config = dict(
    model='self-supervised audio encoder (BEST-RQ)',
    dataset='single notes of musical instruments (NSynth)',
    train_examples=78125,
    n_mels=64,
    hop_length=160,
    input='log_mel',
    win_length=512,
    codebook_size=1024,
    mask_prob=0.05,
    arch='tdnn',
    norm='groupnorm',
    activation='elu',
    weight_standardization=False,
    depths=[16],
    kernel_size=5,
    stem='single',
    widths=[320],
    init='kaiming_normal',
    optimizer='soap',
    beta2=0.95,
    lr=0.0036,
    beta1=0.95,
    shampoo_beta=0.95,
    eps=1e-08,
    precondition_frequency=32,
    max_precond_dim=512,
    merge_dims=False,
    one_sided=True,
    adamw_lr_other_params=0.0025,
    steps=1200,
    batch_size=64,
    epochs=1.0,
    lr_schedule='cosine',
    final_lr_fraction=0.05,
    warmup_steps=60,
    weight_decay=0.3,
    adamw_weight_decay_other_params=0.01,
)
Rows from block 12, named by matrix and row number. Each number is 128 + 32 x the weight over its row's rms, rounded and kept within 0 to 255. All counts start at 0. After the name is the row's rms in percent of the matrix's.
# conv: width-5 conv (model.blocks.12.conv.weight, 320x320x5), inputs 12-23, a 5 kernel for each
conv.36 106 [205  75 124  97 125 163  88 117  95 119  89 138 117 163 126  40  99 137 188 162 117 129 191 107 168 147 110 143  94 140 117 150 109 176  98 135 149 173 159 157  68 127 102 173 176 128 137 184 125 156  80 132 102 141 158 118 162 112 100  93]
conv.37 087 [ 98 123  73 109 105 109  58 139 122  25 142 130 110 104 106 118 126 178 107 130 159  50 138 193 193 123  77  60 130 111 109 124 161  99 121 118 135 140 139 145 122  83 117 152 147  65 101 151 128 149 109 154  57 123 160 183 171  70 124 128]
conv.38 090 [150  85 149 177  98 122  69 108 184  50 115 105 108 150 147 139  96 135 110  82  80 211 115 122  94 139  97 125  77 110 118 166 104  67 139 141 111  77 113 150 112  85  99  63 148 117  80 104 180 133 132  93 161  61 138  49 139 167  91 156]
conv.39 081 [101  84 134 129 110 120  77 118 191 145 101 110 134 154 114 163 120 185 147 137 165  87 140 123  68 112 147 126 175 140 126 112 148 149 130 154  89 135 132  85  90 112 170 155  65 169  86 173 144 142 140 125 192 160 107 122 203  84 130 127]
conv.40 115 [150  67 101 119 135 115 117 126 197 107 132 124 175 118 113 137  70 158 102 162 107 132 154 105 122 152 127 137 111 123  68 143 105 186 105 119 128 141 141 129 134  77 164 123 150 161  73 154  98 116 120  63 197 141 142 114 201 112 123 127]
conv.41 078 [129 127 127 138 110  98 128 115 152 105  89 119 150 118 155 124 110 127 153 131  98 118 203 161 178 129  89 159 131 164 120 180 162  82  96 111 141 152 124 107  74 160 111 163 106 181 103 168 137 108 135  82 149 141 171 181 136  55 117 110]
conv.42 088 [ 66 185 113  91 177  94 170 133 168 144 140 129 121 121  82 181 140 151 116  96 164 114 130 139 142  98 116 109 165 133  95 124 168 141 112 101  86 127 136 145 132 111 145  84  61 131 162 132 132 110 156 131 138 139  85 135 134  71 130  86]
conv.43 096 [155 148 128  96 142 186 156 143 128 105 107 167  72 149 185  97 182 136 201 196  96 154 122 117 124 119 129 163  79 146 113 150  66 145 131 207  74  99 152 165 143 189 117 147 116 122 183  81 121 138  99 121 153 126 170 105 167  60  87 115]
conv.44 088 [133 155 106  84 164 133 143 146  58 124 124 103 153 112 104  94  94 158 155 122  76 155 158 165 132 103 127 117 159 149 175 172  77 111 169 168 107 128 114 128 164 117 112 139 123 151 117 117 146  99 101 127 169 142 160 131  74 120 137 109]
conv.45 086 [149 139 119 134 141 170 175  93  71 162 127 156 152 151  96 112 138 155 148 110 163  59 186 133 128 108 124 130 149 174 165 104 133  84 138 135 165 156  92 134 168 111 131 136 160  80 118 166 147 126 175 112 136  71 119 167 173 142 126 126]
conv.46 086 [ 74 244  76  83 134  86 190  91 191 127 127 145 109 153 136 108 177  85 101 147 157  87 171 130 153 151 144 146 160 134 114 143 165 152  77 153 164 162 133 112 138 151 123 113 120 105 169 106 118 120 132 246 142  79 128 123 160 124 135 151]
conv.47 082 [ 81  95 142 107 151 127  67 126  79 166 150 114 170 125 120 196 105 143 160 141 115 105 206 130 127 137 109 179 146 130 134 187  74 100  76 135 159 140 109 132 145 121 159 135 139 147 122 129  94 143 114 104 144 208 107 143 148 133 169 119]
conv.48 084 [109 174 144 108 116 212 164 127  47 158 125 114 138 108 135  91 126 122 176 149 145 151 176 129 126 127 115 105  84  68 186 121 176 133 120 129  99 144 144 115 134 123 105  80  89  66 150 113 133 131 108 158 165 125 134 129 129 125 150 143]
conv.49 103 [ 90 140 120  67 130 118 124 131  17 127 132  62 139 120 130 114  94 139 157 178 130 139 132  98 224  99 121 152  60 113 125 153 154 177 126 105 132 137  83 144 148 112 113  91 154 101 114 128 126 134 108  56 136 151 148 105 147 127 135 130]
conv.50 088 [136 139  68 103 183  94 147  49 169 143 136 142 143 165 110 189 171 130  61 133 144  95 120 177 121 111 182 140 155 173 136 125 110 143  76  79 129  80 146 142 121 168  94  54 124 161 129 142  61 148 109 109 165 104 145 139 164  98 183  82]
conv.51 101 [ 90 180 122 136 161 115 131  86  99  82 163 111 178 128 140 147 121  97 147 150 119 163 161  41 114  98 176 106 116 126 155 116 147 118 107 143  86 189  74 158 128  96 110  97 110  98  80 161 127 125 109 151 104 142 167  35 159  96 160 117]
conv.52 079 [123 168 149 116 146 137 159 167  98 134 125 161 137 134 101 143 116 115 105  87 121 110  91 202 116 158  87 108 168 145 143 180  89  81  65 136  98 132 116 125 138  82 150 151  92 144 126 187 117 129 139 122 110 139 135 136 124 136 144 169]
conv.53 095 [119  96 134 183 109  99 137 112 130 134 134 151 128 128 125 153 139 154 128  88 138 185 142 126 197 113  95 168  91 180 165 125 123 107 148 107 162 132 153 152 128 137 111 116 145 103 153  97 125  50 133 136 148 153 150  53 141 146 111 183]
conv.54 108 [145 166 130 166  94 106 183 118 215  93 153 101 172 161 120 163 135 136  93 150 107  73 127 155 150 109 140  95 180 151 140 116 180 134 116 160 113 167 116  99 165 163 173 147  78 139  90 166  77 155 147 153  73  99 164 213 116  98 120  68]
conv.55 174 [123  72 152 175 126 156  76 174 117 134 124 147 144 149  96 105 219 103 171 110 103 147 139 130 114 170  61 146 139 133 120 192 132  67 141 105 167 162 157  83 131 147 126 115 141  97 141 111 166  86 124 172 115 116 138 128 119 160 109 135]
conv.56 082 [165 192 145 123 105 122 128 112 104 126 167 105 113 111 143 135 128  93  77 110  83 100 110  93 143 149 120 157  78  90 132 166 132  94  93 128 161 142 120 123 150 127 129  66 203 123 144  50 108 100 126 115 114 109 132 151 152 103 113 159]
conv.57 090 [116 104 207  79 148  91 118 125 111 180 113 126 109 119 101  92 181 107 141 102 100 137 125 128 109  98 125 161  94 128 143 104  56 150 104 129 149  66 129 150 145 156 130  35 141 115 174 127 139 113 125  83 188 194  76  95 131  92 121 140]
conv.58 092 [137 142 103 108  96 119 159 135 132 129 154 127 119 116 174 138 140 135  95 138 157 116 136 148  99 152 121 150 176 100 134 175 127 131 120 117 127 145  66 127 135 121 177 131 145 123 202 139 125 126 113 108 152 191 126 127 136 108 140 160]
conv.59 083 [154  49 161 175 125 167 126 125 112  90 155  81 117 102 125 133 160 163 163 111 111 126 116 151 142 141  81  76 104 170 150 166 153 114 155 137 128 198 136 151  98  96  98 135  87 156 148  93 116 153 159 132 119 176 164 150 144  97  82 121]
conv.60 085 [178  59  88 103 146 145 111 124 146 128  91 131 144 156 154 144 208 163 127 144  99 150 110 130 170 169 154 161 168 136  87 185 120 145 148 159 111 153  78 149 136 145 160 103 190  78 103 136 109 149 173 173 182 169 142  84 193 145 105 149]
conv.61 103 [136 190  79  75 114 108 173  49 155 105 123  90 170 143 107 200 114 159 119 123 131  74 171 115 126 150 179 127 122 124 161 104 113 120 119 105 173 184 111  91 144 119  71 133 145 152  96 174 128 160 167 143 128  92 127 187 120 124 127 159]
conv.62 100 [ 52 134 125 131  98  90 176 116 157  93 120 117 114 118 124 155 122  86 129 112 170 109 180 110 143 130 118 189 141 140 152 146 118 158 103 100 150 133  78  89 157 166  53  90  98 133 119 108 143 109 179 152 104  47 148 195  82  79  63 127]
conv.63 076 [ 84 159 168 140 157 123 130 171 116  94 162 151 142 146 108  92 148 107 199 130 109  71  90  90 144 132  74 180 162 171 128 119  85 114 124 101 200 168 145  98 170 120 182 102 131 170 128 144 129 123 100 127 121 176 102 184 106  78 154 114]
conv.64 093 [177 116 155 150 145 133 146 103 187 103 101  86 117 127 110 152 134 100 115 167  95  79 155 155 138 129 152 139  90 121 113  97 138 130  86  96 107 169 102 118 132 205 117 138 107 146  90 133 110  87 139 211  96  90 146 114 211 108 144 143]
conv.65 108 [133 102 101 151 111 159 155  82  86  97 169 125 137 172 102 140 160 118 168 119 154 125 118 123 175 123 108 153  98 149  98 189  64 153  96 139  99 101 156 128 133 199 112 102  99 119 157 103 162 119  94 161 179 125 113 110 155 146 111 112]
conv.66 084 [ 49  99 206 105 141 113  79 138 126 143 110 175  59 137 159 138 170  91 124 157 137 119 160 170 169 129 111 168  95 113 134 164  52 136 117 119 125 113 139 134 111 153 127 153  68  77 116 106 128 104 149 135 126 121 154 118 125 175  81 145]
conv.67 084 [136 101 104 106 131 130 150 184  47 127 131 184 103 155 187 115 145  95 170 135 149 115  84 137 171 168 123 116  71 132 105 115 144  72 139 117 130 117  51 126 110 103  86 138 113  58 153 135 160 135 179 131 117 146 126 133 108 141 156 116]
conv.68 083 [177  77 165 106 131 131 118 118 121 101  96 154 150 114  93 169 117 148 111 113 102 106 158 147 118 139 160 114  92 132 138 105  92 168 123 132 179 135 144 122 207 126 109  90 139 143 124 109  74 154 116 118 135 144 132 169 164 106  83 134]
conv.69 105 [164 182  96  90  91 115 181 116 132 136 140 118 108 176  99 147 174 114 164 113 133  87 142 155 125 114 129 156  71  94  92 116  99 133 136 114  96 122  58 120 156 157  98 106  77 106 155  77 103 132 160 171 138 146 105  99 134 129 134 119]
conv.70 073 [109 134 149 160 151  95 123 122 158 103 147 155 111 121 150 118 111  80 143 120 161 156 167 193 100 134 117 103 161 127 158 131 117 137 106 137  89 125 147 117 147 116  89 188  68 172 163 155 134 134 154 133  70 119 164 133 113 146 116 114]
conv.71 120 [101 166  92 159  99 123  86 112 128 125 127 152 123 151 112 102 131 119 174 117 131  98 121 159 135 139  84 117 153 121 110 117 137 146 146 112  68 104 186  85 124 157 124 130 116 114 162  83 167  99 127 171 110 112 127 139  47 141  91 122]
conv.72 087 [148  34 208 100  90 161  94 180 120 157  70 155 174  99  99 126 112 106 133 131  94 130 155 118 119 187 118 129  87 119 101 149 114 164 150  87 176  97 162 111 132  95 102 169 137 117 130 148 145 130  97  95  97 186 167 113 130 127 146 141]
conv.73 083 [117 138 112 130 112 141  76  81  97 118 136 147 104 130 114 124 179 147 132 147 183 121 167 129 143 189 151  83 153 129 138 125 106 148 141 147 134 111  89 120 142 132 140 115  71  96  55 136 136 128 150 159 151 156 141 163 214 101 148  88]
conv.74 089 [152 131  78 100 103 133 117 134  87 127 169 126 140 148 112 132  83 169 131 140 140 126 159  72 111 115 164 106 155 170 105 128 138 100 105 143 102 145 128 145 149 117 124  73 122 152 125 128  71  96 108 107 139 141 138 106 176 129 140 112]
conv.75 083 [ 82 178 147  91 127 109 173  99 122  94 132 128 101 105 108 130 138 125 122 121 140 121 137 149 163 169 201 157 123 110 175  46 175 146 136 157  85 143 124 116 111 171 110  67  93 112 108 133  96 104  99 165 112 156  96 138 101 126  47 117]
conv.76 097 [109 228 123 110 133 139 196 131 167 162 174  73 155 152 140 123 123 149 105 142 106  45 146 159 175 177 147 119 118 104 106 144 117 105 100  97 112 160 150 115 137 186 118 157 128  98 126 180 154 105 154 212 139  76 141 168 160 117 122 131]
conv.77 079 [142 206 126 119  97  99 118  96 106 128 155 129 117 109 141 148 160  77 132 187 131 161 104 131 125 154 158 163 187 122 141  63 163 142 116 151  95 162 125 157  73  99 118 132 139 174 124 107  65 127 118 202 142  80 109 154  86 113 149 105]
conv.78 101 [123 131 123 127 117  92 128 106 107 142  89 167 103 126 145 120 173  77 172 135 144 157 138  55  92 185  64 178 127 151 116 131 132  83 162 139 135 131 154 102 116 158 107  91  86 107 145  70 151  96 154 101 139 123 155 145  16 164 105 162]
conv.79 092 [ 51 139 100 123 186 114  85 109 113 164 114 112 143 135 149 143 185 123 131 116  91 180 167 111 136 162 116 129 101 130 129 130 126 105 129  88  94 136 159 184 172 106  69 106 128 127 162 146 105 140 183 137 109  86 116 155 107  93 146 172]
conv.80 111 [125 194 126 147 135 156 145  98 169  96 129 128 139 168  82  81 101 139 141 102 161  74 144 198 106 150 105  85  78  89 140 144 186 101 117 131  80 184 177  45 100  95 125 154  70 162 153 179 158  98  91 129 139 136  99 139  89 103 134 124]
conv.81 091 [ 94 158  59  88 145 131 146  92  59 117 132  79 200 101 102  82 119 172 143 152 145  86 140 130  87 179 140 103 185 141  70 129 135  95  82 135 116 156  43 142 137 108 207 103 140 127 162 173  93 145 126  97 103 153 157 158  66 166 152 140]
conv.82 097 [151  13 177 146 126 145  59 143 112 142 116 151 158 168 111 119  98 175 166 125 122 168  99 162 132 138  80 147 104 137 153 158 122 136 121 108 140 125 156 120 115  66 145 139 203  97  91 122 155 154 126  72 182 130 127 136 114  92 132 138]
conv.83 132 [ 93 145 143  83 154 151 146  85 136 103 156  95 138  78 130 161  86 115 118 144  94 148 131  58 151  73 142 135 110 111 127 118 109 121 135 158 100 131 106 164 125  97 116 117  87 170 112 158  89 144 112 149 176 112 126  90 132 110 159 114]
conv.84 092 [ 98 163 180  97 123 139 127 177 126  67 114  91 145 125 124  96 130  99 159 170  88  94 173 133  84 126 109  73 158 137 190 143 147 120 119 157 126 222 131 152 142 130 136 158 104 159 140 171 133 123 107 130  57 156 160 128  74 166 141  98]
conv.85 099 [108 187 122  53 163 177 127 107  68 149 126 135 182  77 116 154 125 136 123 119 121 142 131  88 143 142 146 115 146  84 127 113 169 101 137  92 121 197  45 131 146 131 130 116 141 110 144 163  81  99 108 142 127 153  93 168  66 108 118 131]
conv.86 088 [159  34 194 137 153 120 123 157 141 133 127 129 124  94 139 177 110 158 112 159  87 182 126 132 111 172 102 124  89  98 145 157 169 117 190 131 126 174 162  86 134 122 187 142 130 128 112 121 137 121 133 114 166  66 140  91 243 129 141 104]
conv.87 100 [158  84 169 113 103 172 159 152 110 151 154 141  82 181 164 103 145 111 120 149 136 194 118 135 147  87  99 167  95  94 134 108  70 171 160 136 114 138 144 106 138 156 167 113 151 155 137  88 163 158 130 122 162  59 148 110 133 130 123  98]
conv.88 082 [100 164 158 103 130 131 148 111 138 109 138 140 134 110 129 114 133 121  93 142 112  63  92 113 118 118 142  84 118 170 135 147 136 160 142 167  97 118 142 187 182 157  88 145  99 126 174  80 107 142  97 180 116 104 108 141  98  99 169 149]
conv.89 084 [ 97 150  89 153 146 134 117 148  40 120 168 164 155 128 131 129 125 101 109 153 130 127 119 121  79 132  99 184 161 135 146  94  54  80 120 116 152 106  98 157 167 141 143 131 121 163 165 150 103 158 131 158 106 128  90 115 136 124 104 149]
conv.90 080 [142 142 136 131 111 191 149 176  95 167 138 154 126 163  85 128 139  73  84 127 150 101  65 137 146 124 161 123 120 118 161 103  91  79  87 110 172 163 119 113  99  81 123 106 114 156 124 117 131  74 117 167 101 133 123 109 162 111 137 132]
conv.91 084 [173  82 145 138  78 190 135 163 123 176  85 177  97 144 135 128 137 111 130 106 111 134 117 120 144 127  88 121  94 122  73  93 138 150 142 111 137  66 135 135 167 149 114 147 134 166  88  91 155  60 114 149 127 134  95 150  36 150 167 156]
conv.92 091 [135 151  83 119 142 111 173 110 135 128 166 141 183  87 147 161 165 133 141 124 138  92 130 115 126 136 102 145 174 134 125 155 136  82 103 178 176 113  55  86 143 154 131 142 103  97 190 135  49 116 169 164 118 175 131 166 117 102 129 152]
conv.93 093 [104  89 144  86 144 166 120 112  62 151 127 147  84 157 153  91 128 139 146 155 104 172 100  85 155 118  97 155  98 182 171 153  49 169 115 155 121  76 158 132 123 118 104 134 131 125 178 100 147 162 112 116 138 145 151 109 142 112 131 103]
conv.94 078 [136 157 123 118  88 115 121 160  90 158 148 115 132 134 111 109 153 142  97  88 128 103 121 135 165 151 141 127 128  71 137  57 103 179 149 184 170  67 151 133 114  90 164 156 182 134  92  75 122 150 169  80 140 139 103 108 125 167  65 156]
conv.95 103 [130  86 177 168 128 149  85 170 148 140  51 150 162 191 109 104  86 154 132  96 123 109 170 155  90 182 155  98  60  86  99 148 144 129 178  83 126 110 180 133 147  75 152  32 118 119 109 162 147 120 121  82 134 114 154 108 118 129  94 131]
conv.96 081 [123  85 144 135 143 153  44 139 139 154 142 153 140 125 128 151 131 147 134 177 151 162 122 147 129 122  99 152 157 111 144 116 151 167 131 122 142 140 132  90 135 107 164 150 121 147  54 124 127 126 157  80 135  95 163 129 172 107 116  77]
conv.97 100 [108  97 183 128 161 139 118 157 115 139  70 182 115 176 146 102 153 121 180 113 129 135  56 132 123 172 117 215 141 163 140 173 118 148 113 137 144 112 148 106  86 131 126 168 131  78 201 123 143 123 114  89 113 180 143 152 136 122 126 130]
conv.98 088 [182 140  76 129 111 140 101 124 147  67 150 129 113 124 122 159 102 152  75  74 118 138 156 105 124 144 102  87 121  69 150 171 100  91 135 141  73 120 110  97 212  83 109 147 120 100 117 123 139  82 177  93 122  63 153 119 187  73 104 117]
conv.99 086 [121 137 133 140 113 149 142 139 114  79 109 169  81 142 149 139 130 105 181 152 133 133 121 145 123 116 128  91 136 120  81 106 163 162 153 116  95 111 151 126 130 178 131 162  53 152 166  97 135 114 133 170  92 136 155 126  67  93 156 160]
conv.100 083 [ 97 164 155 119 119 161 169 120 101  99 130 128 119 122 133 128 160 103 161 131 147 158 147 191 126 156 138 151  84 124 131 103 153 188 118 133  82 165 145  78 108 174 136 133  38 142 132 120 104 108 143 193  80  65 132 129 101 137 117  93]
conv.101 121 [170  92  92 175 103 125 114 115 149 123 116 138 138 118 136 118 171 160  97 110 121 126  75 135  83 147 125  86 161 124 123  91 183  88 108 137 100 114 117  87 133 126 114  82 148 150 149 116  96 129 120 124 141  90 143 143 114 131 126 115]
conv.102 085 [ 75  80 120 118 107 141 169  79 102 117 145 151 110 137 140 158 151 131 112 126 160 168 142 133 191  81  95 163  96 144 131 175 115 135 107 133 136 154  96 137 135 163 130  99 167 132 134  85  89 148 160 102 207 173  96 119 107  91 119 119]
conv.103 082 [121 155 148  87 121  93 136 122 110 122 131 153 135 110 144 149 182 145 152 126 131 161 109  81 132 149 131 140 151 136 117 170 171 135 128 116 189 114 105 108  91 210 126 129 149  94  98 115 139 153  79 165 123 132 113 134 200 122 115 144]
conv.104 099 [113  50 181 204  88 115  91 174 150  99  49 188 143  86 117  76 178  98 124  93  96 109 135 182  73 147  67  99 132  95 111 123 161 126 111 106 116 160 172  94 130  99 131 129 119 124 147 174 119 102 117 123 102 106 127  98 152 150 154 167]
conv.105 079 [ 77 172  99  89  97  83 166 138 125  87 112 147 110 121 178 139 104  85 119 138 130 100 168 136  96 127  96 178 157 121 177 137 134 129 114 185 126 158 111 125 131 127 113 175 136 180 165  32 135 158 186  65  78 106 110  95 163  91  83 147]
conv.106 092 [109 162 121  96 184 129 144  76 121 106 117  83 109 153 166 120 156 112 104 169 123 103 131 170 161 117 178 102 155 122 130 125 131 199  91 135 131 160 135 151 158 157  78 110  88 151  91 111 112 121 101 152  88 166 115 189  64  74 118 131]
conv.107 102 [116  41 164 143  59 142  61 125 121 137 116  80 129 153 150  93 154  81 124  95 118 191 127 119 148 132  90 183  85 113 130 138 128 110 143 111 115 112  98 134  74  80 113 115 118 134 141 132 116 142  95 125 122  85  67 113  91 144 115 122]
conv.108 074 [151 115 131  69 176  87 123  81  26  84 124 103  73  90  81 147 119 155 155 182 138  88 116 121 144  82 168 129 183 143 148 127 113  91 116 168 102 187 116 139 126 144 158 132  91 159 149  81 115 128 128 197 158 153 134  39 169  67 184 125]
conv.109 076 [ 78 147 195 116 129 133 120 147  75 145 115 155  95 167 132 106 144  84 141 138 107 128 161  83 161 142  95 145 139 151 150  79 123 120 154 157 111 112 140 126  95 153 105 209 125 158 178 146 135 110  89 153  91 129 137  87 192 105 200  82]
conv.110 139 [192   0 176 163 124 157  35 208 109 166 124 158 126 119 100 120 155 146 118 111  91 147 118 160  98 142  97 169  86 139 138 140 118 148 153 108 175 105 149 119 136 108 147  92 127 118 177  99 122 114 144  91 167 128 132 115 210 118 111 133]
conv.111 113 [109  63 179 143 161 141 133 149  99 138 104 140 126 179 101 112 116 140 146 111 112 143 100 148 111 110 104 175 122 150 117 139 157 136 108 109 103 101 173 123 108 132 109  82 116 128 115 117 108 107  98  97 169 192 102 153  19 137 130 145]
conv.112 097 [ 94 138 131 134 103 110 136 145 133 154 142 174  34  93 168  85 157 122 139 141 105  91  73 190 127 117 187 150 136 111 129 103 118 143 157 126 138 130 121 134 147 144  93 134 149 110 173  70 128 154 106 182 104 113 113 189 164 137  68 132]
conv.113 122 [ 93 168 160  70 144 129 210 121 111 105 189 116 141  87 162 142  81  98 124 135 144  90 118  94 154  94 194 147 144 121 128 123 108 122 131 143 126 143  83 135  84 159 140 169  93 173  92 169  93 143 128 108 110 144 125 128  71 136 169 108]
conv.114 081 [104 158 131 185  70 121 173  61 129 212 143 116 135 136 200 116 155 128 135 134 168  89 132 101 101 130  86 157 170 127 128  98 108 104  91 131 112 101 141  79 180 114 110 132 125 129 152  99 141 167 196 115 175 132  77 144 124  90 138 160]
conv.115 083 [164  74 144 123 127 175  84 109 132 140 122 144 161 114 112 139 148 165  88 120 108 127 122  81 106 115 130 185 129 115 128 183 101  86 138 110 113 107 118 105 138  93 145  87 170 164 162 108 100  64  50  84 198  91 141 135 111 124 103 110]
conv.116 086 [110  85 171 169 142  78  85 135 104 137 113 121 118 181 109 140 172 133 133 176 133  76 132 139 130  75 115 166 142 133 155 154 118 140 151 148 112 171 196  56 116 167 143  94  96 136  81 111 147 111  46 158 150 129 145  56 211 148 135 112]
conv.117 086 [177  80 214  93 137 103  98 134  93 171 113 147 103  85 148 199 125  79  82 110 167 161  90  50 129  99 160 155  93 150 120 108  77 153 116 163 124 115  86  88 138 153 107  92  84 167 171  94  84 115 183 126 126  84  99 154  91  82 140 168]
conv.118 142 [135 137 124 145  80 149 117  84 143  96 102 139  72 182  99 110 133 111 162  97 163 119 122 161 111 137 116 114 118 115 135 122 126 140 139 154  85 116 205  94 135 153  96 160  94 156 151  87 185  68 109 162 148 117 116 175  64 140 108 149]
conv.119 089 [ 72 115 199 126  80 137 135  85  91  93  77 125 127 142 109 116 126 127 139 105 117 162 139 151 120  93 136 182 119 156 164  89  92 118 138 148 134 136 111 106 114 178 103 113  88 131 121 161 152 132 133 129 147 124 108 102 108 185 101 114]
conv.120 087 [110 157 140  83  95 123 180 154  67 136  88 137 152 119 117 126 145 108 143 163 143 127 129 172  95 151 129 141 156 104 159  89 167 156 193  99 130 129  92 164  94 136 157  82 126  84 126 101  80 121 143  92 151 136 170 114  25 158 162 139]
conv.121 080 [128  56 176 163  98 149  66 196 146 121 111 123 126  93  80 134  64 167 155 116 132 160 122 121 179 156  83 149 111 117 120 151  76  89 216 106 159  94 192 115 139 104 153 144 105 129 108 133 157 130 177 117 139 113 124 103 174  83 158 158]
conv.122 097 [141 124 118 116 145 117 124 154  76 187 121  95 164  71 121 131  89 170 102 141 140 143 198 113  89 147  66 162 139 137  66 120 132 120 145 111 170 136  61 122 134 119 197  54 178 120 193 151  65 136 168  96 154 115 131 109 127 155 123 152]
conv.123 084 [ 94  82 151 166  92  92 106 170 111 106 107 142 187 128  59 147 147 167 116  55 104 125 170  81  80 155 124  93 151 143 102 159 145 140 135 130 131 120 108 124 155 102 154 137  74 150 158 130 125  37  93 104 104 150 149 117 134  58  96 164]
conv.124 102 [ 84 154  87 146 161 104 156 141  98 110 134  88  82 175 134 140 141  86  98 116 141  68 114 176 165 155 122  76 146  92 126 186 171  98  95 146 101  81  91 132 111 102 139 134 127 114 121 112 137 154 131 134 105 162 106 144 149 116 113 114]
conv.125 095 [100 184  98 157 130 135 158  88 180 112 128 133 125 152 110 128 198 139 115 119 104  94 102 135 140 139 137 100 134 120 104 170 179  52 142 106 113 163 109 113 122  86 155 143  95 136 115 111 146 167 139 109 105 150 119 142 102 123 152 157]
conv.126 081 [155 142  78  89 145 118 117  62 116 137 108  69 148 162 164 151 151 168 141  88 124 141 163 126 200 118 184 124 101 103 162  93 110 135 112 132 156 186  99 121 137 165 121 129 163  95 107 142 144 140  98 171 143 162 145  70 213 126 132 139]
conv.127 108 [ 91 181 170 113 131 123 173 149  88 129 142  89 104  81 150 152  80 119  96 142 121 131 113  82 166 103 139 109 119 112 137 110 120 154 103 154 164 123  80 105 148  96  91 154 116 155  81 144  83 186 145  39  92 158 122  97 143  70 173 120]
conv.128 115 [118 228  41 122 149 123 160 103 162 139 128  68 174 141 138 162  86 170 107 115 134  75 127 168 139 176 173  40 157 101 108  59 187  88 156 168  85 162  85 150 179 108 148 129 135 105  88 185 140 130 156  90  93 119 115 163 115  95  88 118]
conv.129 125 [165  73 184 128 149 145  69 185 130 141 114 179 173 128 118 150  85 136  93 136  66 184 137 129 121 154 150  91 126 152 131  93 131 159 136 152  99 127 147 102 166  40 138 154 127 119  73 190 130 135 185 106 124  97 175 101 176  66 203  64]
conv.130 084 [199  39 180  69 162 141 106 157 115 154  90 162 149  90  86  79 161 133 153 142 117 141  89  91 138 113  96 171 124 130 109  87  99 110 154  76 218 126  79 108 107 115 153 104 128 116 154 153 124 120  97 134 159 109 213 142 182 123 125  84]
conv.131 079 [ 91 166  67  97 121  30 170 106  70 103 100 104 159 123 103 190 166 137 128  92 159 113 186 120  84 136 137 112 154 123  96 137 135 113 159 108 152 154  84 122 114 150 160  89  87 126 164 154 103 112 147 166 101 135  55 147  90 165 151 157]
conv.132 082 [161  87 174  91 106 140 195 170 108 126 130 112 148 118 116 110 108  95 133 112 144 193 110 134  79 152 105 128 105 150 169 122 104 149 155 143 123 126 103 103 146 112 102 155 119 150 172 118 121 145 146  83 145 173  80 103 120 101 142 134]
conv.133 152 [119  91 184  95 168 148  71 145 147 128 108 138 110 128 125 110 104 109 179 109 139 178 113  97 157 103 128 162  73 130 152 128  94 175 125 126 164 138  84 154 127 157  87 179  79 109 112 144 110 133 103 131 155 134 122 127 161 106 109 121]
conv.134 086 [130  32 219 145 136 123  31 167 116 103  96 107 155  82  78 155 119 179 140 153 136 130  99 194 168 130  79  93 141 118 131 183 135 126 162 141 177  70 137 119 144  31 146 117 130 140 108 105 115 121 156  39 176 119 133  40 174  85 106 144]
conv.135 094 [121 167  82 156  91  77 206 122 113  77 131 103 134 148 165 142 143 146 109 116 168  32 138 209 154 170 121  88 143  89 108 133 153 148 185 150 113  65  91 184 135 129 165  94 142 124 155 138 105 142 183 126  93 134 127 132 114 122 114 107]
conv.136 106 [144 127 124 138 107 162 152 114 124 122 157 122 140 105 140 137  58 166  72 152 147 150 127 116 111 111  95  99 172 117 109 142 135  97 166 111 136 131 105 130 137  67 194  77 164 152 135 163 104 188 128  46 197  88 170 101 185 105 158 125]
conv.137 071 [149  98 144 149 120  96  69  82 144 110  83  84 141 142 115 118 170 146 118 110  80 160 148 146  99 145 116 131 133 118  80 137  78 133 121 122  89  95 173 122 138 151 117 116 179 142 126 166 163 147 104 131 175 107 129 157  99 127 173 144]
conv.138 088 [160 241 141  86 106 177 162  67 120 121 149  93 149 139 128 126 130  97  65 150 150  82 127 137 145 116  47  81 133  78 104 130 165 153 150 125 159 136 156 137 115  64 147 116 185 136 153  99 109 158 152  73 120 117 112  84 166 180 117 145]
conv.139 128 [113 148 126  98 126 130 171 139  35 174 123 125 116 131 121 117 118 152 126 171 139 141 113 132 141 121 161 129 160  97 162 117 229 155 111 140 141 177 111 141  94 156 180  88 150 121 164 136 116 119 131  54 129 185 151 198   6 187 140 130]
conv.140 092 [117  53 111 145 102 194 117 110  55 134 130 157 164 126 107 185 126 174  94 111 174 121 105 139 114 178 176 143 152 139 146 136 177 125 117 148 125 182 132  88 168  87 127 103 157 123 104 102  86 129 133 143 177 169 117 121  85 180 165 157]
conv.141 106 [148 212 155 119 101  95 200 121 140  90 136  82 101 133 138 158 142 139  86  79 108  88 119 132 117 139 128 125 141  97 133 136 166  91 140 152  89 172  81 170 168 160 119 122  92  99 115 154  82 148 172 154 127 133  64 151 107 105 131 165]
conv.142 074 [145 143 129  81 122 110 180 127  76 117 118 147  95 102 150 130 107 129 121 148 122 141 136  60 154  85 166 157 102 152 192 112  90 179 142 134  83 163 108 141  96 150 143  67 126 104 121  79 117 115 128 120 145 134  89 103  52 172 144 143]
conv.143 095 [109  79 175 145 149  95  76 194  84 146 125 142 101 143 105 190 161 101  96 111 146 138  91 198 154 158 102 141 112 155 155 100 123 159 160 153 132 127 145 106 153 108 107 130 149 138 102 104 121 123 151 176  84 135 141 167 133 115 157 109]
conv.144 092 [ 99 155 174 116 119 104 151 134 117 127 135 120 158  78 121 190 139 104  53 156 152 113 133 151 125 133 156  93 121  97 106 125 181 107 160 119 164 134 159  92 112  73 170  95 172 117 145 112  76 166 157 128 122 100 189 119  96 149 147 159]